config.toml
model = "image VAE"
dataset = "retinal OCT scans (Kermany 2017)"
train_examples = 98430
image_size = 64
crop_scale_min = 0.7
horizontal_flip = false
color_jitter = 0.2
bottleneck = "kl"
downsampling_factor = 8
encoder_arch = "swin"
encoder_norm = "layernorm"
encoder_norm_position = "pre"
encoder_activation = "relu"
encoder_mlp_ratio = 4
encoder_head_dim = 32
encoder_fused_qkv = true
encoder_bias = "none"
encoder_qk_norm = false
encoder_parallel_block = false
encoder_inner_norm = false
encoder_patch_size = [4, 4]
encoder_conv_stem = false
encoder_depths = [6, 6]
encoder_widths = [96, 192]
loss = "mse"
latent_channels = 32
decoder_norm = "batchnorm"
decoder_activation = "relu"
decoder_widths = [32, 32, 64, 128]
decoder_blocks_per_level = 2
decoder_block = "sep"
decoder_attention = false
decoder_upsampling = "nearest_conv"
kl_weight = 0.001
init = "xavier_uniform"
residual_init = "scaled_by_depth"
optimizer = "adamw"
lr = 0.0015
beta1 = 0.9
beta2 = 0.999
eps = 1e-10
grad_clip = 0.5
steps = 7900
batch_size = 256
epochs = 20.5
lr_schedule = "cosine"
final_lr_fraction = 0.01
warmup_steps = 390
weight_decay = 0.4
Rows from block 9 of the encoder, named by matrix and row number. Rows with one number belong to one attention dimension. Each number is 128 + 24 x the weight over the matrix's rms, rounded and kept within 0 to 255. All counts start at 0. Numbers have three digits each.
# v: window attention query, key and value (stacked) (encoder.blocks.9.attn.qkv.weight, 576x192, the v third), inputs 96-191
# proj: window attention output (encoder.blocks.9.attn.proj.weight, 192x192, transposed), outputs 96-191
v.141:106102119106153116117142106101137159098151085141118157120131118139094095112143090155094125150137125113148132103120135126132115140146148133131122109116144098160179134135113171088098097132098157123115149129116095112134137144127128134110143106157128114107090154105133121173110150126131127137
v.142:138119145124144101127138110086128145087153127115151103154112091091107137119169100133098125151153140102119107131146140135105102127102115153122130149142157101144114123138149169101100099099155120103139129146142170142142138137118163150136133146201142166110136154111125161106133120078088141144
v.143:110154128159100119102129110167127137130114176109154122165125144161077162060149148115097114100121139112117128126111161104133107206144147115113190104137106130133076169104112086139118126173120104147132148109139157121092163140095074127116139149099118127145102144120105115141097144171176128148
v.144:114100102133131159138119122133152111100116159117150126103158103120118151095116159106132129106149117104136109149165141106137133138142156130140129124075113157100122116124148098142140153095157184134149127157096139155150145101126117120126104153129122103146091161101099112095123165120135163118
v.145:133146165144167129126148129175139121153113165158147130162107154100088150118133139147149146137137146111135110105119115133131136111144097104123134143105132129131115109168121142109114138076137120155128161151120139090163126123140135097104156126168147126139110098129139111147120125105112117124
v.146:131108155113116101164125094218149151110147121142099157126129162115117147155140142111104122189139128116103138178143149120100108102091122138130148086147161094142095104166137114109123140032082087126120111124189087079106135084138096106161117127154114120089108147120146106133137131151121121096
v.147:149120151129091151117156100099100118156138153160121155162156151119121145104156117118101123125105157096096102131125164107123100129152151141112108120133115137156121108133148104117104120107119087155136102116122136120089131148138156142121159101168134115140120105145154144137156089097112102130
v.148:097095133150148092102134141169148157123128103110112129151105104169151101094152123121146098115139133163115161137094115165121127133105115147157080112132144102127054136129168195133113099180110087162146125101134144124114129181123086099152158110174131152123124113145109132134125111142100104148
v.149:090144103151150148110106144136153104110150161137158105152140130136134163124122114151092137135163100132116120116142110111153115154102121113151139079075138106147189137128113113084110096089137113157098137138158123099106135127129098152135095121138132106120171170106138127111131109136130117114
v.150:099155116120105121151142116144145140116151125142129127131111155142156154194085140112112126141158104158147122119147155151149155086096146105106131149119115136125121128140100133098107141058156118151119155118113144087100099140140156151108143106140140096152156146115108089119153151117140157145
v.151:127112146098119122130142133070156134151160111103103152116164122144108124114089167140118105140131129103151118124123116101103118098133116136128123164091107143124156149146145124133151077175109158094154106123127125106147158082153133101126122109094135113151141097117138159113161127122119157116
v.152:119146114142096145129129101093118108088106094155119115148130126129151126157115166142150125104146104155159141140127134094161136183148116131146129119111157108138158150105167137113156136155122152112135120135122092131116128113140107143124157164038099116144142109104137123141102168146143156115
v.153:118156116148119148113133121129116153082134113112115163152154166109063127109127143132147128161122092106099135149082107120146153133105148101096158099135156146106164138160148136098109139131091119102128140133085095132141115059088140150160151117110135117116126175125107132152140126133106095120
v.154:133116140106117107146130137170126119132153161105146125123108148115099152137106125164108104167117107109109130113118126112139117116150117119138163123058116106135169080138125131145104145101149206127144122136115130096106123080139116111131145150189158152125099115151099113115134116136121143134
v.155:110126109134092109132127151136145130149096142154114138156144118137140112151104112118099139133139171101119156157128161113116116086146133142109105151144123168147099144144121117158162132109118070150154136136116109148147121163151114150146106144147124133154142157165128130130148141111141136112
v.156:150108125097114134089111122135131131106151107119126145158158150144095108164122123125143129165139141140117104111113111136142113129121139108142139095138117136126119125135097122112101160095115097156154103116131124087169103099108119102126110120140129150161110141098143120145135109136098125100
v.157:155137158147096135127113158166114115117100138104137151122106118101157142149157135131155095120158147118130099162110129116109142128096103128152130140150121159104070140115135175100113151119117083125141142117091133117106120110157132114150155126127122143103132114122143105121141098153106099123
v.158:162165102159092116141102145037103133084105098124151155137115176159119135109150165144120141087099160124081109106110142147108103171154108141126179108076111159127094145092123032115108151154127164114103105142119172165104142078139115159133134151016123126150130120160133122065098139166130143142
v.159:111150123114105126131129153153107129103147129125093158103141137117165086148113155104133117110105152106119143148143120128122151112104105107110119111118154134095091107153134134152146124096112101112138100154112105149149115156150126147103127124111115135124134117104128104117139126164152119119
v.160:157153128133159099112117111150163132125138109150160152154150108110158131161152139145140144098147108123108112153161131151155142095156106127150155109188122126105079106158172183115126125101121070110138141132134123147127106143133159159142132116125114147143145133111129143106127109129145139143
v.161:145097146098105120078154123109145114106138061097144157113128126139109086176137095139150141172125162149100116116154139102159104076132104129146094129178145093121111079144143181152109136147103053131136128101089124116141102158125123144136112108200115138123108142141146117141137142049089155139
v.162:140138106131134112120114091029150155092113059161121123142105129105131125181118128140148097107095089127139115128132169126103127136113124154117106101140108165125119104109095147106100158152135145152090154163065092122174146096103155133136138108058127123148093117135136138123136123108136102147
v.163:160112105127109145121108112137124130139127095156149094133124126154141137172173128153153102124148086153164148109139155102151103102133130136105086111125124144095108137140156162159097133164136160105105149155144081176129124168102136111118140136071142151112143155119135129143100135088170109166
v.164:130122122152140134097126138113116126129152096145149166131147106120137131176126139121130089154152144160127130141140152148124107153140108113095137117135152148143165150123134118110131129119157099111143101130137143119127149068141128140116140155096114121129118129137120125143151123160108126098
v.165:142152132150088135163118141162107107136129191109131159148151146107102120139128128105095148163108128130123126160097108142136117157137139122144113127147138154113092079163131161155129161121154118114131123156120065113157151149100164120112100121128115103135094108122109156159140123144144093118
v.166:118149143124087145102135151075114115152153115109113143149159154087095140092124139152114137081150137121097143106151133117102132164155102147128163118113092144155092114124129095148151117144111153114135121147158110163166147071100133147118138134092096104109101112141114114098147164139151118115
v.167:119146155133142145100144115214162145140145079154112157115103124133169110145144129125118120127157106143148096105153094130149151151123108098132123149090111141132163151156117122113138116076151140105134116133090149108132117091131163116140108141091134082135127149149113081110120102141161157100
v.168:147159147137152095138138109156136148116115122164092149127121104118120137120177144110123145116111098135109161112117150105134129124148127147113103151139124158133140152150137169133131132154137093128135135115157128121157116149118132117102146137154127133163140096124115144116061099165153150118
v.169:148120086102067104186112114100143100128150147123114141097149102122135135091109139135130147140130151104090114113110132129117095185103129110116182135115160158153148096124136106088097148098110182125138139144113087122126112052092118152108087131071114141150112145090105141125107156119094144157
v.170:113137104116152125153118111125139114165110186119099116136153168124096107122098101150116135085112119099100129093129108094114117157133163103100173103087126152136124144150103076112140112091166143115115103117159108095113140143132090121120153122114127121103112099152148156083120168182115127109
proj.141:116151119114148120119108122158122112114113094111123120157143153140195105115079158151134133166103138108124133136149127137139152087150147118137145098062131153138043142139122084135127164101105113132136119083078192134158099103100122113107146115119125100115135132146147115095133117117080110138
proj.142:116126114152123117115130149101150130111125066140121129151133139132125130149067130088121149164136138132117125115141110133149133158166150136132145134114129122133130126127116081114138124118149116136131144153081121131143125094135096121151094150095135105134098127137110139119137124115065138147
proj.143:099115142106136148165113140183122117156136051142132130144138149154191127185185146114125129104139155152167108156132131114135094000058120119173100135153092131119165085122138104111114162098133122123098148112081103112127104143150120114114108138156143089128144120128128131132114158130255141134
proj.144:132136137101128120114119130143125130163118172127132111120125137133142124127133117115133143148133130117141128132136140122126130108102128128124074100126105123103123124118122142137121111130119124137145129116167123137133116186145129116127131112166145101137113152127116106154127115148128124111
proj.145:128120128132097134125117147150140123116139104131138139114121139112153118144089132115135133139143140145106135104148125123140126123123145132113122125112139121129093109129138116113140149140140127134124134117102109104160147126133119138123120140077120135122111138132112114130132124130131132119
proj.146:126133127132125128136107130112125151136124098132105135117122125110139146123128135140138153132143128128121117124128150117144138117125113117142139147125138138122131100122140121131110126153123143141141127133087126120144138130137125132129113146102142132126111113110117136143134121112133148121
proj.147:145105115127120107121085140194145129099118142132143120141136136144175098122074116102132094121119115157134114137119149115139131034130114114144129155135116131136069093128122113128132146150152114136107135131096110139127129163118124139112115109095146086143166124127137100132128152128149144118
proj.148:119144120143140122153140119111132124138120083143131149133130131143126136141120116133126133115122136117111122103118131129122104106123128138121163138115138135130143122119111079108151176087130129123129122148133140121142135079112109149113119116116117145141123136139119156113130140135107141127
proj.149:122126123135108128136108121212125123116159093140129120147127127123139099142128112114154117119114112128149136148150135130126144035107120127149102144146127123138073131137130173116119094177148137124117136127066118124122125151109125122116122127087126084130191096121124141145133145041178134140
proj.150:134150130148115142155149119071133118139109168112104121108103116100095144129166142144119143106143127112129140115119131114130119191116111121130121143125151110120171160123113142134149121119130147136115129150165097122108153106139136111125121129154120158121129151122137138145117123136133134121
proj.151:131116119115122119134118147138153123144132161130144148138113122090151125107131097122133130138126143106126134135140143121119144158138140115109115138097114136128137145126105164129134107154124115124148132118185128109116113152117117147141115116128135106128135131119124100109128111147083142101
proj.152:125131116110119128136110149175120119124124223135140117134124147151157113118169108119138113114134127111137132167146132143105139068105141117125120111152126125123102176132118165147130109150117143140129104120185155132092129198114150124111157116126146086132188102133128107130093115120132108121
proj.153:134109124111121136160121122160131108137121167138141118144152150143134103134160124121125137115114132133144115163150104127111121078115135122142115115137126135128105138125134151143125124134131123116124110136136158123132116132123148126138134127138134083114153126120136131138124130138131111111
proj.154:114112128133124154127129131151139125153146148104129130111118145130123117128148096114094131142122129122140142138148149127110129134096130133144040111157113119126118086118130183146135091162121108133139144159152090100114155171144129122145123143176112112119125134124128120159137133114160125116
proj.155:141104113141121117127121119125126147139143135128116122136120109122133128119108138123126136142111125135095116132124112134136130158122129144143151141136125116122154127123133121130139123118143122144124152148154125109114146104130115138116140122114133141122124117105110125100136142150116120115
proj.156:139137133125113150118126116142141142113163064122118119156122121149151108125087130124137134151132122152117118131144114124146122117150117138127136143125143141142103115147117128122120128132141100146136151134071113121160139108121108122140112131075139095135096120123123133133150123138115144128
proj.157:131144124124122147115141120109123141136112125132123117124130121125121128128112123122126150142113147136109132126114119129136102153133127139117147112113123108138159120113124083135122152115110120139113132134151149136146131100154121135127112125129118161144099115107119124129144127185078112116
proj.158:138092106078145132114145144165101139172097255155151130102139109160090093120219073124152100130136115130201135193109111150082118077099119117103012115207090115099139174110127228176126159183085159128102081109228141203087122255131183118139172132224121112146185121128144112201052123170202108113
proj.159:133129140130127134122122113130120138140131152140127125115145127145102138108127144138132134128130135137135135138118116139127117153131128118141130126124151113106141122122138122139135131106129141134131144124149125132138135117140135136144146126144119145145106125140118132148119119136137129125
proj.160:166127128145081153139155121056111141119129176130108138105133119094082137101139124132116121119140104133098120111122139141101122235157118132106187133095155114125150167146136149141124152135118146111127119118144108112126137108118141109138120127152125181132141149125120122104127124141109130134
proj.161:148142134140084119143097135166144102131153164116113141129137157133160144061095107120115118113139116104101132103164130117112139137148121127113186146101131139151071148127138077098127157106150123131132126145134126100127151077139104123117119133075120100110132128114105136089121148149093131126
proj.162:124111127111145133157134130174140111147111247109144148132129147140137110096166108133137121128151119126121131150146113154103133168155128132111112084136103121122143158137119169133135124126125098141154115105240161131117152134116154132127170138179132142127137143132152105156095092166112124110
proj.163:090132139131161123169147134087123144120092152120133128132116118153113143141146147132118162138117148129122117128130141160156099186132116102135157141100126117137208149135133105122154121069114102127126136126144162123125127075130102128126150141148136178136121121139125154127138104140080108125
proj.164:122134131130116122120136134139116133133123154128131112137136119123124141133117120129142141123131130127117142112123144115137123138129137136114114142129118106132111134129145142142136136153138122116113136112131144127136114147140125127139141122123145130138151132137118118151110133125136130136
proj.165:115126148123163122099124123174143142126117118114135137154136145142155111117065132141147122143131151133127114126124108117164143114122140137124094103083150135119103088114130113123111115111127091115152123115089172123148122109133126132144129123143117123115098137133131115131155138132108124132
proj.166:108116135119126131102111141156140119115136140134148113121118145135157133140137136126128129140148132130137129132145117138120124092102119131143124138121127120124113115134144136142128117122139147109138140120124112130139137154137136121120134115154126117123148112133113115143129143125162113113
proj.167:147147122125115124134137120118108129132120233130110126087128140117112123111171113142145119116142133115120140133103145114119122169127139119120137135156111114122137134122133148120139124151133147135129098132184108130128134143136145121150152125142127139129128123134125121105094117135137119110
proj.168:134121138121131127122141122049138159131114101119128128102136120104108171119153142123127143122147125141112123095118134114122115227131139138105139136122153127131175106126150136120144119151136146136117152119109113122121120095134147125137115124143124181127113159110137142120125123123156131116
proj.169:114106148117148119091144140192153127130118164131163111159129120165170097123129106121143138145118159120161107174173133131111139062119135126138043105138117116102137147140129128147122116119118104145137113115185190152103110219138148141133172115177127066117160104134120109177161096104092113099
proj.170:117129133127132130114118120123133135121140097127134130124133101113097141155128127115128128117117104140149134146133109133122137117103122116131106135148136131128105134130142180138136115172116149113116130109108121136117121167123140125132122133119131136116153132117124135171119126099194128144