From a checkpoint of a small image VAE: batches of 256.
Rows from block 9 of the encoder of a small image VAE, named by matrix and row number. Rows with one number belong to one neuron. Each number is 128 + 24 x the weight over its row's rms, rounded and kept within 0 to 255. All counts start at 0. Numbers have three digits each. After the name is the row's rms in percent of the matrix's.
Before each neuron's rows are labels from the 100 images, of 14848, where the neuron reaches its highest value: "top examples" is what is common among them; "patch colour" is the nearest of a few named colours to the mean colour under the peak. Only what is clearly more common there than usual is listed. The data: retinal OCT scans (Kermany 2017). In brackets: how many of the 100, against the usual share in percent.
# fc1: MLP up (encoder.blocks.9.mlp.fc1.weight, 768x192), inputs 96-143
# fc2: MLP down (encoder.blocks.9.mlp.fc2.weight, 192x768, transposed), outputs 96-143

top examples: finding: choroidal neovascularization (65 vs 29.3)
patch colour: grey (62 vs 24.9)
fc1.639 159:143116188136093132108154140206122129141129165118120127150120121136126150116115156126121132138114127114129143123100124122149085129139122127136056
fc2.639 237:152136133133102108139147122211120138108146130118162135119119133137087143107138128102135129167112122113121128117117137101125105142141121146120121

top examples: finding: choroidal neovascularization (64 vs 29.3)
patch colour: grey (82 vs 24.9)
fc1.587 101:117113150138146143113127143138146135151112115138131096157154108088170081155076160126112134140111127137123126101150133108129138121121116120144116
fc2.587 081:111107144117090122144141125136129138090151104133156145156127132123169114155142130118126121182144115128138137161123142068142138114115124116150140

top examples: finding: choroidal neovascularization (64 vs 29.3)
patch colour: grey (72 vs 24.9)
fc1.728 131:116133081117141121173124119178120124108147151099152145153115129096147112127061125133112136205137142118124142144126113113135124159105123125146195
fc2.728 103:148110121141124125123131156150132175159191102114221131125116132153112142143125117089132130127130140078152120139134118011146147161139125151133098

top examples: finding: choroidal neovascularization (62 vs 29.3); finding: diabetic macular edema (31 vs 11.7)
patch colour: grey (83 vs 24.9)
fc1.171 151:142134125129120124120134141128126149101134175131152141148138117119117145072134120100110113143136106132139123103126147128132093150146136121132155
fc2.171 158:138132116128115124141136127088123138122150084114148122138127126102114137166154145163131147158126149111119134164129110093117159146138132144134158

top examples: finding: diabetic macular edema (46 vs 11.7)
patch colour: grey (84 vs 24.9)
fc1.693 075:119139079156104139152133133214110124127165154136131148131127144105108155054114128130149108131120127120110141124148147110148106167149124156122176
fc2.693 043:125127147159162134089158140133132178139150149108184118138138136130121116149130141140141142097140150079148118129139124011155141120134130146163104

top examples: finding: choroidal neovascularization (63 vs 29.3)
patch colour: grey (56 vs 24.9)
fc1.496 085:143139193129141135126125122091132148124132112145124145101136145139170113078168087104116123139142124122159091108158138108122129105116138119134138
fc2.496 061:131129122139128128147132139102112138047150136122159127150131114113116134201144162157136133148130118104121133121137136061145108135162127116117180

top examples: finding: choroidal neovascularization (62 vs 29.3); finding: diabetic macular edema (34 vs 11.7)
patch colour: grey (66 vs 24.9)
fc1.363 159:150142130130119128154141136139118128153149119146120145081126127116136161105203137124133132088127128123121137116113131110124122129129117121119139
fc2.363 173:156120129141118116128138136122125150099167141108189117141127127085103147180117137108130126158129127087148123125124126016132105116123121157133130

top examples: finding: choroidal neovascularization (61 vs 29.3); finding: diabetic macular edema (33 vs 11.7)
patch colour: grey (90 vs 24.9)
fc1.453 088:149131114154102108137124111072153117112151136155148103162127120126117119159153124115133123108136102116119125118121128095133147151149112148122205
fc2.453 051:119128149136114123128133146059128164140171083120203121130134139157142108111171115130128137146124143084151139144142107052112158121158138131135143

top examples: finding: diabetic macular edema (48 vs 11.7)
patch colour: grey (73 vs 24.9)
fc1.498 091:131138156122141106119126168175132160100143077112185113120113120166140143108138137132138158120116154071113103110117127023154118101146123145152136
fc2.498 074:122120123124131136133136125108118110089100155138000110143143097113121136149108097131124121137128111181141121118121129176113118139119142130105141

top examples: finding: choroidal neovascularization (69 vs 29.3)
patch colour: grey (74 vs 24.9)
fc1.546 176:114100074141124127161095135174130133151129145130140132179141124144125142096087107132137126155122119127122122156120143129140100138122122148148120
fc2.546 154:135108109142105125135130143181138158151205128104218136135114128140129117117118116107131133149134136064136124141126131029149163148121135146142147

top examples: finding: normal (85 vs 51.6)
patch colour: grey (82 vs 24.9)
fc1.34 063:154123096159149115142125095109096146166106099145122105119126136072151086115079138118150158088115134073114126096107092131124146106141109146130134
fc2.34 049:144142137136103141126143130192133144101135156126194120122112149087119099103065163133120101119118139132116094116116147078125086128127122117097128

top examples: finding: choroidal neovascularization (67 vs 29.3)
patch colour: grey (82 vs 24.9)
fc1.657 169:139128142138152112170103145172113147121157198118158149166133144103138150107136139137138114149105108124140122143111133124134133160101139142132188
fc2.657 148:133091150150156124129122151131121166129172128101209133144127114122118136131124124126131148127138140059129132136134109001148144132130128159151136

top examples: finding: diabetic macular edema (36 vs 11.7)
patch colour: grey (75 vs 24.9)
fc1.415 192:136124128138157121106127158154120166115163128095223134137125131128121125156123146064115148136133148100126135095129113053151102126149121145150130
fc2.415 266:115135126122131135156109113143121103107082160151061138114155120136118129126114130141150130118120108179116123123135116224084113138124139119114160

top examples: finding: diabetic macular edema (36 vs 11.7)
patch colour: grey (61 vs 24.9)
fc1.314 068:161131158146117142155114136156145141146137083102144114104119158151115141133193114145100155115110163136109138134137105128140178132147135130157090
fc2.314 031:146135127155148159135107171091130123111138132086151125126122106125126137138134150110127148153091103115122107088152141069160100126198127142126126

top examples: finding: diabetic macular edema (49 vs 11.7)
patch colour: grey (74 vs 24.9)
fc1.517 138:158135188133134126129157151193140138138156144103164125186097128156148119171145153119125144117129158114145125141140121110137138126118149133157110
fc2.517 118:116104138148114119127110144111131153131158110126242121107148130138147112092107119152134146119122134091121125132136112000149127139143126142133140

top examples: finding: diabetic macular edema (37 vs 11.7)
patch colour: grey (74 vs 24.9)
fc1.346 082:154143114123100144102113139108118146093149142112118128169103116102073154116147117104157099145107138096155097112121125113126110141152129134099186
fc2.346 047:122120138127095110128100153109102151109150119128211125113115119129123137144144135114142124177135122074129136145116136044141115102129132131150108

top examples: finding: choroidal neovascularization (78 vs 29.3)
patch colour: grey (82 vs 24.9)
fc1.136 123:161139079125120113115132130139129123128144090113125108100128150127108114103094126106115125061113160131104131108108133123125119173157133160135104
fc2.136 105:144116156128086111106114123181113156135148095124166130096121135151118115132095117135148121182120101117130136144121135077136111127124113140128066

top examples: finding: choroidal neovascularization (59 vs 29.3); finding: diabetic macular edema (29 vs 11.7)
patch colour: grey (81 vs 24.9)
fc1.608 085:115108147112117109150102139119143112123120145159124148105139114186140146090138073114126146084148096110165137136141106129143118138107115130123103
fc2.608 067:123119101131107128149126142184132156138173089098172129114115151169136149149140148114124139150129138087108124138124123081152147147154145118139052

top examples: finding: choroidal neovascularization (60 vs 29.3)
patch colour: grey (59 vs 24.9)
fc1.213 072:115094131104172095135092106157142143126136151091168138168117132105126123149122129120141115142104143126113106113119165105131118125145148147144119
fc2.213 047:146105137131104146085147157062121150130147121127162111091146122108134107095146118129088137100144171104128134122138117064108124152119139155136145

top examples: finding: choroidal neovascularization (65 vs 29.3)
patch colour: grey (83 vs 24.9)
fc1.480 061:130133131134149127119111154121122161114133099138168124120104134092122154118103145094123119113107094149135140142122096081156152143127156150100179
fc2.480 042:122123126152182147139130163140121183121123149110195117119137160161128140152087202135140122129105145129120095124130128046144123116108143118123116

top examples: finding: choroidal neovascularization (64 vs 29.3); finding: diabetic macular edema (28 vs 11.7)
patch colour: grey (83 vs 24.9)
fc1.12 194:120134123129134129150113140070137141168123073133138144090123113161170105146092096152120141121121132119139143152137102131133209133133135138122097
fc2.12 195:110122129128140127124131143119128142108153080102180132131108140175179139197124154073115137182144147108140126143135125079132146107108132128145118

top examples: finding: choroidal neovascularization (61 vs 29.3); finding: diabetic macular edema (31 vs 11.7)
patch colour: grey (83 vs 24.9)
fc1.487 061:142141172159127152146126137100116113157122136104126121163092094100171097152151141141105132121119098120141123136161134095136127144138123109162129
fc2.487 032:179130138146144120104169142163107121117138145136165114100136130127152100142111122113106133152145138104123126142134143095118118088108119160121090

top examples: finding: choroidal neovascularization (68 vs 29.3)
patch colour: grey (86 vs 24.9)
fc1.652 162:100141099109119144149116124024130124121127096133135127093128121118176131133103130128120125114143137127138144115143127129116145132128137122121141
fc2.652 205:082123107129122139111125133095132132112147113109141119135124132135157137200114148104112140182144159120141130145136124104133145116122134127138116

top examples: finding: diabetic macular edema (45 vs 11.7)
patch colour: grey (77 vs 24.9)
fc1.673 058:160135156172137126099136124092148113160106147157142149163089137124115140100164117149123158102146117133153161160142103124122148124160147139132153
fc2.673 032:154153153109123120145132148164145143113120110122184124158124139089123136120122152152116105154106148144154136146128164109108076096115112156117171

top examples: finding: choroidal neovascularization (59 vs 29.3); finding: diabetic macular edema (30 vs 11.7)
patch colour: grey (63 vs 24.9)
fc1.77 076:110147161146115101120155119198112141111152165144141129116100152162109142068196127129145100138112122110122112106113137111139151147113153137129165
fc2.77 058:142120122135159124117129158117135163093154117119237124134117129120128117126126103099137123134124150089149116098127119023144130144153125138138156

top examples: finding: choroidal neovascularization (63 vs 29.3); finding: diabetic macular edema (32 vs 11.7)
patch colour: grey (75 vs 24.9)
fc1.102 162:142137119151155114134139141162138143137136156125168122126105148182111140119255125091122129113127104112122126113122132098147131152138134126117121
fc2.102 142:127125122131140122129119143097126150124153112107205116125134130113165123178089172144132142126126158072142120102127119007155139113155127140146166

top examples: finding: choroidal neovascularization (63 vs 29.3)
patch colour: grey (74 vs 24.9)
fc1.406 096:132114052120104134147136125132154127155141125116151135107109133079136089137055120145105155137111143104148142107124151113125143139140130152119169
fc2.406 051:122121112132099105137115155103134159107145075119220117095129152150084132079112127125135113138134131126122111153134135015150117147135141136123135

top examples: finding: choroidal neovascularization (60 vs 29.3); finding: diabetic macular edema (29 vs 11.7)
patch colour: grey (77 vs 24.9)
fc1.409 078:135118074118121111176108148125143119143107121149143113110148135100149082136173158105118126140129134131138148135106116113158132114115135119130176
fc2.409 049:142117138131134134122136134156132161173156125106191140151123111144114159155153128105152121161147115070157115147115139027150125100130133135150075

top examples: finding: diabetic macular edema (48 vs 11.7)
patch colour: grey (65 vs 24.9); white (30 vs 2.3)
fc1.324 056:146081158122131118086152146122151127145141088099184152151127093102152115144084158119161176149124166135167118131166139124160130106127104107153103
fc2.324 030:135162130140086118104119162152115147089104132147147104121154109115044115107113123127119132124136118160099116120109140100114099146139127153125151

top examples: finding: diabetic macular edema (51 vs 11.7)
patch colour: grey (64 vs 24.9)
fc1.658 062:124134114163132129141133141080153157105161121126163081116089103138171103115170158094147151118096133094113083109158125120151125112114114126123144
fc2.658 037:160118143151143124124131135193148125172128074142138121105123123120108091153144119139150136099109146115136108139115120110141148135084121120128086

top examples: finding: choroidal neovascularization (67 vs 29.3)
patch colour: grey (71 vs 24.9)
fc1.426 135:145122124128142120121140115153111136104114205137131114151129121114122122115127137132174117118090115141120120096120132126140099157152136148108194
fc2.426 150:115120121131094120125132135167116153130158131113176123114117139152117121168079133124146137193126130103135124140123132066132117114124120145141110

top examples: finding: choroidal neovascularization (69 vs 29.3)
patch colour: grey (91 vs 24.9)
fc1.329 099:129136129131137126138111127111139138158156102136123138143144162115139152100171138137120122117124146098129102112130133139118135154134134114119132
fc2.329 108:120131125130094112144108137121124162100142110104185134153124129135106144156148155109137135185130126101132127158110124080147098125154120155134149

top examples: finding: diabetic macular edema (39 vs 11.7)
patch colour: grey (62 vs 24.9)
fc1.641 087:117122166136123129145130140147117136119117158125143141108133117101168107092079103129131112144119121130161133138153137125138091105097120111153095
fc2.641 087:142138132140166114150129125145130147115159105116174134152130133146113150147156141156139148157118139108101124137122127075144139144158123128136135

top examples: finding: choroidal neovascularization (60 vs 29.3)
patch colour: grey (84 vs 24.9)
fc1.520 068:154125143140112143127151127071107127174111120092099150150127146107136151120148110132144117127122164117158120162107134108136131129144135131140065
fc2.520 065:149114135107141131117152138218133139164150127120156138115136126156133128084118088123132151139095166121133141133126119115129142127114132146142077